Weights of a small image VAE: encoder depths [4, 7, 4].
Rows from block 2 of the decoder of a small image VAE, named by matrix and row number. Each number is 200 + 40 x the weight over its row's rms, rounded and kept within 0 to 999. All counts start at 0.
Before each channel's rows are labels from the 100 images, of 14848, where the channel reaches its highest value: "top examples" is what is common among them. Only what is clearly more common there than usual is listed. The data: regions of photos with short descriptions (Visual Genome).
# conv: 3x3 conv (decoder.decb.0.0.conv.weight, 128x128x3x3, each kernel summed), inputs 43-85

top examples: text has "man"
conv.32,207,210,253,178,193,339,227,167,170,242,199,246,118,170,211,177,128,227,244,208,262,301,171,166,196,212,184,237,198,184,154,206,184,198,192,185,209,254,235,214,176,192,167

top examples: text has "blue"
conv.82,158,169,217,242,217,205,229,197,166,208,236,245,245,171,197,181,228,194,248,177,161,207,226,172,203,186,222,173,221,184,220,257,197,200,207,199,220,138,60,232,160,179,233

top examples: text has "white"
conv.38,172,207,290,155,203,174,256,233,220,175,232,245,245,292,244,194,164,139,245,169,134,148,210,140,194,260,218,207,176,153,103,201,245,221,119,150,175,243,157,191,219,230,182

top examples: text has "blue"
conv.28,202,191,140,223,233,182,185,184,234,146,230,279,239,238,147,193,158,245,228,192,159,202,228,133,153,183,231,226,250,193,212,219,171,186,232,201,263,206,116,203,266,194,157

top examples: text has "blue"
conv.14,208,250,187,155,185,155,173,160,196,220,173,153,217,205,227,246,166,267,140,190,185,186,226,215,188,193,199,253,197,205,187,246,147,204,228,200,177,212,137,225,187,203,148

top examples: text has "white"
conv.62,137,176,181,194,228,109,195,196,185,214,142,205,239,156,240,215,164,243,174,243,166,10,217,185,130,241,215,191,210,236,193,128,224,201,246,180,206,189,229,258,180,257,222

top examples: text has "white"
conv.120,207,208,191,170,190,198,217,147,212,175,171,198,263,134,173,217,231,181,238,261,217,72,184,148,160,209,225,250,241,186,202,204,271,177,202,196,223,197,303,156,265,176,177

top examples: text has "red"
conv.99,146,186,242,130,209,246,225,227,132,147,194,193,161,231,198,167,171,193,216,187,194,224,158,167,216,220,218,214,196,189,212,236,190,183,193,189,215,237,328,193,185,226,211