{
  "model": "image VAE",
  "horizontal_flip": true,
  "encoder_activation": "gelu",
  "encoder_fused_qkv": false,
  "encoder_dropout": 0.1,
  "latent_channels": 32,
  "decoder_block": "plain",
  "beta2": 0.98,
  "warmup_steps": 240
}
Rows from block 14 of the encoder, named by matrix and row number. Each number is 128 + 32 x the weight over its row's rms, rounded and kept within 0 to 255. All counts start at 0.
# fc2: MLP down (encoder.blocks.14.mlp.fc2.weight, 256x1536), inputs 688-773
fc2.94 [149 167 124 150 141 151  99  78 145 147 183 127 142  80 127 122 145  92  97 157 117  96 183 161 123  95 141 122  55 195 110 111  66 178  92 129 128 134 144 209 165 114 110 112 165 114  64 132 109 171 108  83 145 133 151  90 170 148 179  81 124  78 147 163 155 189 185 108 109  86 102 160 106 124  87  83 126 129 149 130 154 168 128 145 103 141]
fc2.95 [164 178  79  91 117 156 100 139  94 135 121 163 157 128 146 134 187 163  84 143 135 132 116  81 158 145 124 136 159 103 115 136 134 123 162  94 111 125 170 154 118 158 246 128 140 136 131 166 174 109 181 128 122  82 185 142 165 143 146 111 128 112 161 125 172 126 152 102 188 196 205  51 111 116 140 167  95 156 119 152  89 135 144 158 143 137]
fc2.96 [120  45 157 146 172 127 153 105  76 160 109  91 149 139  97 137 177 102 182 101  73 160 206 104 135 101 106  86 134 167  47 135 121 138 153 124 104 110 158  74  89  94  38 136  82 135 109  87 101 122  98  68 117  61  98  93 172 129 164 153 132 157 116 106  96 206 154 121 133 164 115  96  84 157 141 136 142 115 103 104 114  86  84  88 145 131]
fc2.97 [ 84 140 141 183 137  89 128 115 179 105 146 117 179 139 164 106 149  65 101  41 134 134 161 101 160 183 118 114 166 112 119 130 136  95 160  94  86 148 125 171 126 113 143 110 185 126 156 111 186  79 114 186 121 177 167 122 121 149  96 192 146 152 153 118  87  79 127 205 167 131 126  89  87 132 140 170 120 131  90 121 144  99 149 136 124 146]
fc2.98 [135 121 194 157 100 106 125 148 124 137 119  73 154 135 180 141 146 138 138 110 117  95 132 108 109 197 129  54 204 149  87  56 162 186 171 144  74 110 140  90 122 107 103 146 106 129 161 143 124  92  95 129 145 199 136 135 131 105  85  64 158  77 146 148 113 132 187  77  98 182 109  82  93 101 144 139 121 104  41 145 139 188 102  93  88 115]
fc2.99 [155 194 115 137 115 132 152 103 150 125 112 138 127 110 162 156 149 161 139 168 174 136  97 170  96 136 119  95 129 165 102  87  98 161 121 118 137 116 168 185 144 176 164 147  69 107 141  88 135 133 150 129  95  70 166 122  66 142 126 135  35  61  99 149 141 141  95 195 139 120 150  86 133 124 155 138 119  99 108 135  81 152 150 108 185 168]
fc2.100 [108 107 159  92 128 167 124 155 127 111 100 100 154 194 177  79 157 130 141  95 149 157 154 173 141  99 120 160 145 146 112 106 120 115  96  86  83  95 198 173 161 189 174 153 101 119 158 167 110  91  70  87 129 151  67  74 121  64 126 148 105 161  71  58 101 145 118 177 149 102 155 137  84 126 150 112 128 132  78 143 142 108 172 171  90 165]
fc2.101 [168 138  90 121 139 160 149 156 138 178 111 172 152 102  84  97 156 106 175 135 157 125 147 129 149 156  91 102  94 122 151 109 138 130 216  86 136 168 156  71 105  95 127 148 133 104 143 120 191  80 121 105 115  91 134 118 149 112 138 139 190 147 195 113 136 134 152 126 131 177 148  87 109 150 129 119 175  67 142 140 128 163 173 121 174 116]
fc2.102 [102 133 134  97  82 122 111  81 109 191 162  70 141 144 107 158  65  65  93 100  45  76 148 136  91  61  87  82 129 154 146  89 121 158 106  92  75  77 127  71 135  94  77 161  34 140  71 144  90 127 125 151  94 140 137 120 126  88 111 111 143 147 135 104 168 106  72 105 114  75  77 153 124 107  71 109 129  59 130 124  94 109  84 133 130  81]
fc2.103 [143 127 143  94 123 137 209 136 126 157 109 167 101  71 139 114 110 134 118 168 116  80 110 172 144 122  85 121 149 152 157 120 130 125 189 125 123 102 160 153 139 137 145 172  81  70 120 110 116 148 135 111 126 188 140  90  86  83 122 125 156 149 119 111 122 147 141 121 121 197  97 179 110 105 115  94 135  89 137 173 162 157 117 105 199 148]
fc2.104 [ 78  99 141 146 157 145 130 156 160 155 131  97 186 143  95 125 107 100 123 162 132 119 114 143 161 133  94 143 124 110 155 116 145 139 153 132 155 133 180 141 136 190 134 131 133 145  62 151 144 113  93  74  97 110  80 167 137  82 124  57  69 143 104 151 112  76 130 118 118 127 135  78 110 123  81  79 183  94 140 154  90  93 140 182 156 164]
fc2.105 [136 125 147  61 131 128 131 101 116  91 184 128 140 173  81  76 160 138  98 137 142 123 115 123  87 139 115 140 117 125 124 172  95  95 162 117 117  84 163 153 146  47 109 175 169 108 165  86 121  86 113 133 131 122 106 106 149 103  64  98  92 110  97 136 144  97 133 110 102 109 101 124 116 115 139 100 132 124 141 126 114 133 110  91 174 163]
fc2.106 [164  96 131 124 168 153 161 104 133 174  42 112 107  96 119  94 121  95 101 130 124  54  91 171 120  90 140 127  88 128 139  62 119 221  85 110 197  87 120 116 111 115 122 104 109  95  98  88 159 153 139 117  75 132  46 119 143 131  97 121 153  81 166 110 135 132 104 118 160  85  92 145  93 123  88 142 162  91 111  99  99  85 137 144 132 116]
fc2.107 [172 112 173 123  51 150 187 129 157 132 115 123 129 116 128  97 166 131 113 119  82 132 156 129 121 120  90 164 160  29 115 139 141 111 118 192 120 166  79 125 120 163 123 139 174 157 138 117 125 179  78 186 129  75 196 133 155 175  95  63  92 142 163 151 122 130  90  33 168 145 118 162 160 130 123 175  90 183 126 122 143 132 132  31  77 141]
fc2.108 [138 142 135  70 134 103  98 100 143 119  93 147 137  75 110  89 106 152 111 121 148 100 125 106 165 179 181 107 149 141  71 137 147  79 130  94  80 122 130 137 168 122 116 147  66 128 183 182 135  97 164  89  86 124 118 168  96  90 148 112 117 151  43 112 141 118 179 190  73 137  97 120  94 159 157 107 105 158 127 106 167 141 120  99  76 156]
fc2.109 [115 146 154 103  96 124  98  95 130 155 123 157 139 109 181 152 147 132  82 147 162 146  86 157  86 133  86  65 186 125 185 111 158  63 155 105 122 142 104  98 128 193 135 104 141  85 122 150 158 121 142 139 160 125 138 186 126 140  98 115 194 165 167 143  74 143 107 140 127 167  84  89 152 146 172 142  78 134 156  81 157 187 137 109 114 182]
fc2.110 [171  96 136 177 116 130 109 182 141  68 146  67 159 119 149 182 170 185 168 198 125 127 134  93 124 113 186 198 103  90 102 170  95 107 147 134  72 166 122 129 148 114 216 102 110 107 183  94 135 127 130 121 124 140 151 181 127 118 164 134  87 154 110 101  85 120 167 176 154 123 170 147  83 145 135 106 103 119 100 162 199 145 146 161  96 199]
fc2.111 [144 149 105 155 119 139 143 120 125  85 138 157 179 154  78 139 145 112 120  86  59 132 215 132 104  90 127 140 132 112  88  93 149 126 111  65 109  68 123 101 148  99 161 168 144 135 109  94  86 154 131 142 105 123  88 141  92 147 182 149 126  90 120 129 106 137  53 153 178  92 117  48 124 120  98  76  86 112 103 141  80 142 145 159  97 133]
fc2.112 [184 144 108 114  80 143 137 141 138 137 128 192 138  95  97 136 123 127 124 104 100  79 114  88  53 128  90 127  67  95 170 132 147 113 141 181  80 155 136 155 123 131 138  94 132 102 137 126 113 158 144  77 161 131 118 106  99 111 169  72  75 108 185 134  74  97 144 156 177 118 137 109 154 158 123 127 152 118  69 111 179 105 128  51 132  67]
fc2.113 [120 132 120  99  40 155 143 121 103 130  95 130 152 162 192 136 101 123 128 105 116 127 130 165  57 157 181 152 119 132 118 191 104 109 135  60  97 116  95 157 128 120 160 152 115  88 132  60 104 162 152 132 170 136 171 161  94  72  81  96 171 138  80 154 126  94 167 130 153 130 134 144 134 116  93 119 161 138 159 112 204 132 115 181 169 110]
fc2.114 [ 55  94 143 166 113  78 108 125 171 126  88 154 182 109 143 110 109 113 100  70 123 132 120 155 171 119 146 138 146 112 147 146 139 156 185  92 135 111 153 110 142  84 120 105  73 123  82  91 151 118 135 144  81 132 147 106 162 154 112  73 115 139 102 181 136  98 128 151 129 148 104 110 135 141  93  96 160  86 160 107 164 114 131 114 111 110]
fc2.115 [107 170 111 133 111 126 118  88 138 154 219  97 117 184 167 127  68 161 106 172 120 118  94 147 137 102 103 150 162 144 138 147 196 135  80 205  81 167 145 169 145 173 134 104 122 161 152  86  96  97 151 186  99 111 182 138 149 168  97  83 101 145 183 133 169 106 146 150 110 171 131 133  93 151 110 175 120 116 132 117 139 150 160 171 157 143]
fc2.116 [168 153 169 113 131 103 124 147 123 104 145 141  67  69 107 173  93 115 156 194 141 160 173  54 135 124 126 154 120  85 110 191 122 103 177 157 140 140 144  99 123 150 157 111 129 180  98 146 182  96  95 181 132 103  97 132 144  70 157 139 161 100  84 175 151 128 157 145 136  72 119 115 120 107 176 139 134 138 193 105 140 107 202 118 187 156]
fc2.117 [106 103 130 145 132 116 163 128  65  85  87 113  61 111 118 108 110 167 230 158 161 178 105 195  71 185 194 109 132 108  91 137 162 101  77  75  65 149 133 124 117  90 117 166 185 128 128 182 133 101 110 139 158 137 135 127 105 170 129  70 126  87 140 116  98 130 133 176 138 206 132 116  61 137 101 163 119 120 146 121 189 115 153 158  83  67]
fc2.118 [ 92 138 127 186 136 125 136 162 167 127 145 142 112  90 119 130  46  97 148 133 143  63  76  78  94 128  78 112  40 156 127  86 151 202 166 123 104 113 140 155 128  93 126 125 127 161 116 138  73 131 115 136 100  47  89  92 115 131 119 123 132 131 162 112 113 126 103 107 126  86 101 194  70 120  79  74 109 162 133  97 119 172 154  99 179 171]
fc2.119 [119 199 132 114 134 118 141 136 142 145 143 123 114 124  82  93  95 121 127 142  89 166 176 161  90  91 125 158 101 140 159  95 129 167 179 122 165 124 119  86 145  95 149 130 133 107 131  99 122 144 134 139  95  89 115  90 110 176 151 122  76  74 192 139 125  94  66  83 102 114 102 117 129 100  89 161 165  95 111  97 168 138 152 102 154 130]
fc2.120 [154 151 118 130 147 108 114 157 102 128 123  83 148 148 109 179 110  67 156 162 146 109 143  92 169 103  53 126 125  94 158 121 115 154  60  65  81 103  78 149 127 142 100 150 124 120 114 114  72  81  77 169 180 118 182 113 150 177 106  49 139 129 148 115  97 103 112 112 120 133 162  97 124 167 167 136 128  94 141 144 108 115 112 195  98 151]
fc2.121 [154 134 109 169 150 155  74 146 122 107 113 107 143 132 129 149 138 136 150 114 169 184 128  82 125 130 134 184 162 145 127 169 136 186 187  80  46 216 136 149  71 176 180 130 158 122 182  93 164 116  97 115 162 153 195 155  93 150 152 109 110 163 125 132  76  89 101 110 117 159 154  55 114 121 199 123 137 142 115 156 152 137 127 160  87  89]
fc2.122 [124 172 152  85 127 143 107 124  26 140  97 167 105 135 157  66  87 136 136 102 115 161 138 123  60 104 178 126 158 129 121 132 154 159 131 180 148 206 145 117 135 113 123 105 157 113 135  88 129 173  95 112  76  96 127 175 210 117 103 104 114  88 154  63 126 108 120  76  73 124 121 116 152 115 149 174  88  97  47 117 131 155  76 109 168  93]
fc2.123 [156  86 157 186 140 130 113 111 134  73 132 118 141 150 139 111 116 121  93 111 158 125 118 117 127 155 168  80  39 183  78 112 165 137 101 140 112 123  99  76  70 120  85 142 105 171 108 135 167 142  95 134 128 139 143 137 114  97  60 122 175 122 126 122 144 156 112 110 141  62 110 119 186  59 156  45 121 102 135  59 120  81 133  86 101 102]
fc2.124 [174 119 136  72 121 129 118 162 135 104  78 118 176 171 132  71 116 121 129 179 108  89 149 122 144 190 143 120 128 123 168 109 118 129  65 131 135 124 125 141 117  78 146  83 113 219 139 131  72 123  97 175  86 102 132 197 126 116 147 118 107 152 158 132  97 160 126 157 178  97  83 164 100 176 157 143 174  37  81  84  91 212 127 152 139 137]
fc2.125 [136  70  86 118 165  57 155 119 116  99 121 131 129  62 120 155 123 181 194 189 135 145 127 102 140 184 134 140 145  58 143 161 121 151 153 119 142 128 124 116 143 153 104 134 127 132 157 134 117  98 142 168 120 141 108 125 143 137 114 119  63 100 142 107 132 116 152 150 170 149 166  80 128 167 136 163 117 132 136 154 116 159 112 145 152  71]
fc2.126 [102 101  94 155 156 162 117 131 113 107  84 108 127 175 179 115 149 195 110 176 141 170 154  91 142  65 139 145 182 118  80 166 160  99 118 117 141 188  92 117  79 127 175  72 150 137 205  88 130 122 140 124 134 105 162 148 121 151 125 105 100 158 143 161  69 125 105 141 155  93 115  80 121 104 124 165  93 136 139 146 145 185 171 137 148 151]
fc2.127 [149 109 104  81 129 108 115 109 136 127 115 133  75 174 160 122  78 152 164  64 123 123 174 166 160 158 160 165 111 121 154 138 117 104 107 162 212 168  71 141 168 107 165  88 129  93 176 114 110 124 123 152  99 188 155 125 113  97 127 113 114 199  69 165 152 118 145 162 126  86 168 155 163 148 173 164 120 160  94  69 142 135 129 173 137 181]
fc2.128 [114 146  95  69 145 130 135  79 129 145 122 177 122 141 114  87 118 156  94 123 110 124 120  87 182 112 135 122 146 118 135 166 116  97 122 128 111  94 127 124 143 133 152 193 115 121 145 120  65  55  94 119 140 147 157 181 156 122 138 133 103 179 131 169 121 122 148 139  94 147 131 126  77  98 113 133 121 169 186 135 167 103 141 130 109 149]
fc2.129 [132 111 137 120 173  93  96 135 162 130  95 131 153 145 141 184 176 120 191  71 173 133 112 154 160 133 108 151 123 127 156 144  84  93  80  60 171 112 121 139 129 100 136  82 179 133 137  89 123 108 151 186 155 165  86  78  82  83 136 151  92  84  37 144  99 102 137 109 100 103 166 182 131 141 153  96 134 117  80 155 146 129 132 185 110 141]
fc2.130 [162 146  76  66 128 158 120 163 140 136 127 164 132  92 135 111 157 107 126 138  88 144 155 126 146 124  83 157 177  52 164 159  81 132  93 176 116  83 137 156 142 122 155 125 137 130 156 122 158 167 143 160 145 119 119 183  52 156 147 119 154 111 147  63  91 201 154 152  74 101 146  83 145  69 129 111 159  90 132 165 152 157 149 147  61 146]
fc2.131 [137 137 156 130 188 118 100 139 174  73 140  81 108 160 130 110 157 111 164 138 145 175 124 148  95 133  94 136 109 209 128 156 107  97 135 152 180  94 146 138  93 153 143  51 152 105 165 105 144 123 109 163 172 106 106  79  98 138 118 128 104 177 123 168  58  59 180 146  82 164 174 156 167 151 148 112 123 184 196 169 130 106  84 167 134 149]