python train.py --dataset="regions of photos with short descriptions (Visual Genome)" --translate=0.06 --encoder_activation="gelu" --encoder_qk_norm=false --encoder_depths=[4, 7, 4] --optimizer="adamw" --batch_size=256 --final_lr_fraction=0.01 --warmup_steps=240
Rows from block 0 of the decoder, named by matrix and row number. Each number is 128 + 24 x the weight over its row's rms, rounded and kept within 0 to 255. All counts start at 0. Numbers have three digits each. After the name is the row's rms in percent of the matrix's.
# conv: 3x3 conv (decoder.mid.0.conv.weight, 256x256x3x3), inputs 224-239, a 3x3 kernel for each
conv.104 086:144124150112148171112133119114153097125116160123119108141134143101158119118140131124099126120152155162143143150150144120138125130114089098069086126074103120112152126106125177139140109146117142100094140128093128109124100116104102112121106099145119109112145166144144175119092118158118128128099142135136097110117181163118112125139139149135166143139135113109144129146180137106097118136146134088088149120130148106169124090098143158178154
conv.105 085:086154159089157150110132103137158097131181114096112147110148144125114112120137119103093122094098139121147113135188144131132149151157129095109108118092100168101139159157136133153136103129133141146120094134093158127118134138125084112122117126125083110119179185136136150117120158148122134141122110110142176131129126158130149117115119158116124127125112135122169103124115108122131082085155135095076128116158140127169121098081129164137148
conv.106 101:106143129119129113129147126136089161088117118127142119128128138104117113147124161129082105104215157127163155124138110133114165146139130146141141134168137102103124124156142145178121127155151126171168115108121138141125112125133114141122113094120143128145114155164123102125114161157089174114118130102103131114066108144156196111140128148142184072150129131138118109161055170117140121116103111142109159090135130096084159142133148136140132
conv.107 087:102141079144137135111090115163115137156139134155116112102141115107143140088132127128142122172147136146124142152102140142091108116102150113127116103108109140122154117071091174115085105107141110036114104182116141104128132103091116083094132124139121099123145116132138135104111149123114117095135123129134168118162066142106117144141137083122131156133148137116116159138155160146127102100104137144093135138172142155136095137134144121142112
conv.108 083:112136125134069121141134135131168123113148110126108118169141124132155107130133135110141140142156120164114100140112124150154103115145136131141128147158135114131109127156116110067107187120116114064152130113158135148102130119152167099117141129111157119160142151119087094121154130117165113117140134142123155139143142115165115153133137141132152105104127089145115129161119062172115121119122134150176095132127092103149094164131104127101137
conv.109 134:145130121172111144114149131122151129122103159140125117140117114115107106101101110096103136108117083146176130136146149109086121109119141154131139135137155133139146143097159124119133112109120124110112143132112133093134113151099153098091135156114105086120126148123128116097130126133143130112132110117124090149187144093116160134095131132123080089109103153139165109148189116132151140146162116144160091163121133142142101104091128134108118
conv.110 088:099129136105196124142119100144148111085140108108096155115121106106132149128141125114118109140125169118129100087137138112126166133132130104135157124102154136167144132105135118144162100118111128135127149136103145099123088115111076114120157106153088103131144160159108132137102095157116135146108119108157128113134147195107125126122115159122130153128158147102122101116091093124144135099132144072110115123145175133083102105057122171141133
conv.111 105:131159105104131107151107129148103171226088097147145108106094089110141148115107110143137122165077179163148149124144079123059102084106132122123102122129129122129115113045132152127103111090106111141116102106094144169129127136118139125103126131128151137110171123149125124135120134128119137125124096141117123121137098116170124161087150154161157157182150174146145108148126191143122185142115141100079125137047109129130113164171141103161117
conv.112 085:110092104166132158140183147157104145130132160133139114146142143119117112136121134137110111179099115142141163134099119139141111181162128148161127137110090103126080146127132103181104140121118111127112128106118138181112140112124154113103131094139133121170091090102155091148140116149125133124152159115082157119103124087144157099172120144130121098136126135117130133146167143113131134125072119146161141134118088139155160131172089141122148
conv.113 086:114137103148069093155174168137148119131102131142128117158126137125152130147127111115106127115123121100154110107087120139105150155161122180143120144151174095136123145138127118124110141156138131145107133089162151141120137116126149164132131110109166154172084193125101140122152130093152105120106145113076148155141091126110201138123115151153198140121142128137131119108089141111180102082079125143148129098081174110111135162127081101108111
conv.114 114:135131119125141151133159143133140177083166132130092129104100104115110140124129125125099150087109119115134149126171139122122172091156157123136120131138148126134148148110140162131152159116124110083150156115132149057159140144128100157129133111134089148149150174137125154080150146144113146132102120120160100158114168143113119107087130135119087141121112144162164155103156082110104140142160113085188118120124126132103110118055106126129153
conv.115 094:144124121139071155117139136134101110103174127142138117164111122123058113143109114143116179132137114172126139152129120112089087120166127172126112146145132137110141087145096098131121091123162121085094176132132121158145087102172171142124141138131154085149142128143133114117109148122110119150152128150096147165095148098145163112127184125125061095143135153124128133078182172142056118126132116131187160142140109134134144138157131147101130
conv.116 085:133162131149151131128129077142154112149159117127137114089135130113180091133109109107129147142098139158111141130120150136111177108139140132107114099095105101125105162126139161109132170129143105153140137155130127070130144130115145069114108134160129177128121136131161106124138102118109121124148141116149164127140087140116104131136177149151112105132107146111144094095072132087169123106098115123120100126153112158129148154137118120155129
conv.117 106:135128088136116145135144145157176132143086091132126107155102118139125134122133111117165107142113157116141143142132116096103076132108077139141131108102138141119134149112120152148139097129122114100054135088114132187140104144129133137141133128098147083120113160132144125116128132126146113096139098134124094114111126160137143164117122115143129102104124110142137130169179155130057153122103144133090149117085157153132141110115131121150089
conv.118 125:109132127124120107133095140113090118123152098129219126132102128125099149130111118116140150119164138131159113129154134108194168118135142119119122167135116136150142126141133117203101130078107099143110139185130112135126081135158133144141114162124139144125087190130151123141121100129129133097115131128124119121074129162129155100159167150150165154147190154128146129123138162124129139127137136121089136096120110123129152101173135114171121
conv.119 087:105133127138140100106131110115108192147133138156078131135134131132166143108150140164154097110104144121096088136144155121145114120131145126109118128057104133106094113093114174095113138129099117133121115177180122088078180110091117104094132136140158161164137144100130097126174141151153138118126132130134093120134114167115091141086125155147141130128109116135164134130082114112172138102139123085102104127144156151132130128099130142148150
conv.120 108:150140107136140146124098120111160115128154129143149142120149142140129120140116168120146128092167162142151148108141116129159150147134129114118117119102118125121113125159137143111134146119133139094110068159154149107135126122127115065130105136151079057092145173105155153134100086131132074164134115148165115125161202106105099119106141138161066117110112119119127135096165102110097136114146108114089062127173099159143150122075181156117125
conv.121 115:112105163082175140155163120138106135120146158121118180126155119101124126126123095162102146097154117154111130152130144112179119140125121129132152124152125134145155155122142120195138151110151113141100142093104108122176131132138111168135155096134143097126139160162117113140120156135099163126088128130156123138116196130161128117115111133113181163138151135122136146120144072138089161108136140118077186102125139147126092098114141174158110
conv.122 094:127161140182103128120107141096155129101149064153127103117075116132176124125105149108168147184137181131176135107152113151096134108133128124141135139133097163147115093143115116113111148149115080137161109164121133124099139092105109087133125143131126126108111120119149096143148099148137088072146156096131115097176062154134095134126142140165200118100142109117137118177067151125168144112121125163074102136138151151105146137092121120141129
conv.123 095:135125146066167143130133143109135135145118156131080128121154131139206160117153134168115103140071131109094113136096135129172151110099138132147141148135103104111126104100133153097136143130123109141143092161126128088156157086084130120140107107133147127178130137155104118145160136097128107120127160140100147095121197143091102130139098106142189111140126150147157140145059107123155107139134143114068134102118132164152150142082099121129116
conv.124 086:108094109147088109118124123102172105099169132145126087092102110081133129105106098094135156134079139125129156137119136122111156122150119108086130148129156152129126141112142144082149146121120132070084140167122112073139149104157118026101176140174122104113123177095120135095129158172149099125154142138149094132175183114136091136082115109107064090102144128146208130103184137132133149103163132127089123151163140130117116133108123109164126
conv.125 092:121123128094128114121098149091173097180124165130118168154125123113098126145120123152074150112170125144181115140121119127113122139136112124130147121153122124164109124128120147171112091085119129115119142025151114156171109151123118112146089086101147084083143178159138131134125138167129132140124164143114163146169191089170169132145089093104112074156089114137118136102110115125113109102102123091126149110128135145138138144106101158120106
conv.126 084:138116117113071125132132134141103096165068114109132107118089137113076126099114158141099121120175088117157146115108105112138156149133099138136137160164151139166121101160091110140097108135129130155135068129167134142118121190131141151140117160128145118147130098130149144141120112145114138137150115112074125142153104103082160129149136107138077169110160141117151123087122168117138109131091143133154173096089128152125103160169123133122119
conv.127 106:139090107121118165111159135120098125080125200139081111117155131133158127127154127135124107193086120115073125112114150119079094098145157115125126145126118132153142114119130173087101155159141126119141150141122122123157144125106154101098100131093150118136173076129103131127125112127097167135148130125126151119153112075132126104149133097120111143155168168130098124097130126143142130135138138151154128122146155121150159190125069144129161
conv.128 089:166108113137119109129157139144128141133090091122130087135135138167194127153148159131173103134123124150099130141132138146117129142130149123154122144115114107135110127159143131071112178132169111064114105161138129116113168093105129119069149127135132118117100113087131092157150107105165125097122143106110166111143102142132110172124102125178186105095130120126116134134043154135159083114139135167110113150117126121168149129053133142133122
conv.129 110:090105127092143134180119140157098125091164117136172080131153090100141116125160125153095145173044165101125136163128159123098156123134183127122115134075110152132149146104144162084160172132125130102156136128076109139143144097138152048117139125124166138116119185150122129113140131165139162103130115092147141107117174139147192093138092137115162113141142169121164109132083158167149152111143137105074168094126159129164105133101145113159136
conv.130 093:143160105152084079125119129085127127137115122162142127152087098117113104129090140107116125113135166143137122124104181093125166150159136150104126154145138161123140142156100145105121144135127064096113090111148129074121091122128136102102124140134118174139111148150115118104142115114141137148132165135128111152171081123155114130162151124104098100132118150118092129153084174121224105134132101139164085117170088134135129141126133110129150
conv.131 098:118195143133142077130124097144102106146134187130161136086132169145117132145139167115087133127155151123113134109088120132150155144135131114113138177167113133138094135166141132137113155122115117176151095150137121139119094113162114123134144160120159159122172094152115152160090096100142140141101118137097145123109112114132187104173142127165139122152161171124107121093077143167150159155112133122116138128156141133088131139163153159135099
conv.132 106:179095115140128142123139125109141108096163057100072100115090136095154094124114128147202158148105168120104163122159102168152098144132102142137135143116149120127097117120088120141134124157122127107111130170130117119154161122153126188116149108116106117153150122093105135155119156161157103101126138077122131136099108140135077172109084106108143107140163088141145141113115131114106081158109104152185190131056136122130139162106127128125118
conv.133 109:119136132152102157111184137098148138120104154137094144117134115114083137133098110136175127155109125149116161101122103111113052132134107121138135109125123125126109115119129137112134118099133139101103153073136119103124133131149158124091129094126132111129149112154102152140130153145108129127133117133137114180133145109110150151134130140141053114132126117120092115130158112113142126107110117143172101113131130139146113100123124135109122
conv.134 084:108104156089113104135176164125125096155109125100162120167122120122084102137116129175068099075130147121169140088073117125153151146177127125141141138176127152149134147196131105185137122125139133166105152094119099137135105065134125095164092092143117105133115134141133098145097124136108136141145120134096148137120180071162170133127095115090116126133147136113112150149092152140108095078100166148076150126100091123097160094112111141140110
conv.135 101:147139136167139098076116095121159152103088092124122154135081150134093150113086133100170131122205137170181129099146105074151081155153086115124127124147121139110096115142119113202106070144125113133091081101176127166120136175099141182128129150106104114085119089089132092138097147117103085154130150138106132123143030160111129132120142131137103157101118123121092144138166122097092099124115121138172103126110144136101158094157125138114095
conv.136 090:144148113163160101144093113144119093078203092094123170137124119135123140094106115119122141157130148117144115121116101134151123143131119086074101084101102128132144127143100121191142091119136096146115140158115123175121108162140045153158142137153076086093135133145142114138115132156135181110133139147185124134107078166161167063137133158098171146173188157130099147161149143119088127098128138117059146112121123116092134152171175125175121
conv.137 092:123092155108169138123158137143121128121113123132102115102140119132178132124153148156099126151126141120097147152146120085127111099156156118110130129125085112102124112100158192123109146144122151143134125176085126111113181103103118091117105085135148118146139117160104138150144145111129118098161128145133103109112145183109137183134127111171212148140122156108138133114053088140106077133137136091075124130080146106100162134068126143159132
conv.138 084:112125133136147155112108154125138104143116100118157120162128117120124115120146122109088145118131141110140096118178121084131121109144137087097099090097132134103106113109139140121134108110135169121100183083094135099139119157127106123162172122116115130088134162121151158133149122137122125097096128111113097116074159158127140085112164147152121129145115143139164122159191183100093088116168113105125146119165135103146147134144124098141148
conv.139 085:112130152099166137158101116138129100094193165176131117106112114101101102107112133157099138109098122122166112151143137126140116123126135118126141122108114128128148121123134164178157097096118141108125152164111076117161106129132125138122159129132092122120125154163143137112130135157141141118153086110153134119069149157154110099142083148088125139160153148136116143143178130078094170127111114107126171121160151168126146136085139116101116
conv.140 090:133156113165086150136142134082145095099135110152112136131095144111100175152107173104156152120096140143146114133130138135150145164103155134138140150145129142114130155154101117103121101146134118100151085146138128154132137109140149091153110135118128113119088146109079144122117124142163099139132145140144173155146104099166109113149154107111059111140105132099093108184135173089123171111133138143158116120168110144137108142110143108143155
conv.141 106:115150121190078141135133113145144126086195133136108125130114152137103131143092123110120166103093104119140138145137131144193117104152131112129147090133138133168136119166117108138118134149126093106128156180105133122118106117153145099129097204123119126117102045104101137120116084110153087114156104087111147155073085114078119119121151137131129137129171185156110133107143132103176155138083140133192111151126137153126134163151131179118132
conv.142 087:148098124179140126144136145139147177132153127154146104160135136151136093111127136128127084143125107157153121142138129181144099109148134142163156166156139107153122132141117104124122128167149084124151131131083164151151140101142135143099107149104169130118109059122100125143128109102141116130134140116115167131120091117146149126152118051133092120120148145153101128154146139151137102149097120162139188120134148157130128170130074098127145
conv.143 089:123097177093117130114133134111147130142165097124162128136122119082121138128117137124127129152069156137148130129144096141146099128134119096121099113111128142108124132111126110129142104109130134107085130108105118120125105134159124116108141141144146099109111159129135151136128147121149126117116094137121123128150146158133143105135117193107098128138119139113168127171188134099111135089131169085169137113093119099155139119163125089140088
conv.144 088:151124134090156126149162168173118109143074111116134144119148132117165140114154112153119133115143137181144137131146110122070162159140103120132108127151133093133120094112118180172159160065146113126121118174115121093129153096123132110126155101131122121116174154143128106107139144108138126114144097108139182136131152161134110161136107145155161101118127117106129106151090076175121115133140140136086146142067140101133116141115101169103151
conv.145 098:110063118140083136141098139112141098120154070170175118131125095092143100114104119130126163134094155095151142167093130134119104124169164139143146162131110144141144119129111166068114125129123157104131167098106107134111162094120146122097085175119148167132142158075079127107158145153121146134165129116120137143170148134164094122119124131098099060143141121145107134138160166134130126127149122109151160130138134118195094146108126099151149
conv.146 090:120117128126160133124142131127102137114088087121186156132140136124178137104135139143179109130126177131115157138130132135145163105137140116112112121110084144120110152132140175120128150138117092094157128133162118099128164112068118112106115121148158153146122163066132127121156128152107105117104162140140088140144136169131099173125143129173173129119076082161118113204091098115160083127180134126079113110143151155160159117084111137145152
conv.147 127:150116106097094163159118148133123151101132136139180071122125099110114123127088123084077117105155106133135155159187132111127135104128144135139141170110142127134143115115135150140103115059109141102110163137089129131136107130118172136111136146128134162141150099166128150116135111120152184076117080103101121172101143121124113141107142136121166122146138126135157131107166177150125153138144124139166181175135112118141124163112115124143129
conv.148 125:095134136058151110118122123144118132127151102111145142111134132111159133108160148155150129155134178104081138115118120143203128126144123123117104120110098120114115128132105147139117152142135126135151115139148126138114126117156101178165137109129163147159143145122122136161118127142115112121133147126130178091092119160157100143141101126132165166156171116127116137123075149138099105113114144131061164108144132148122147149162107108154128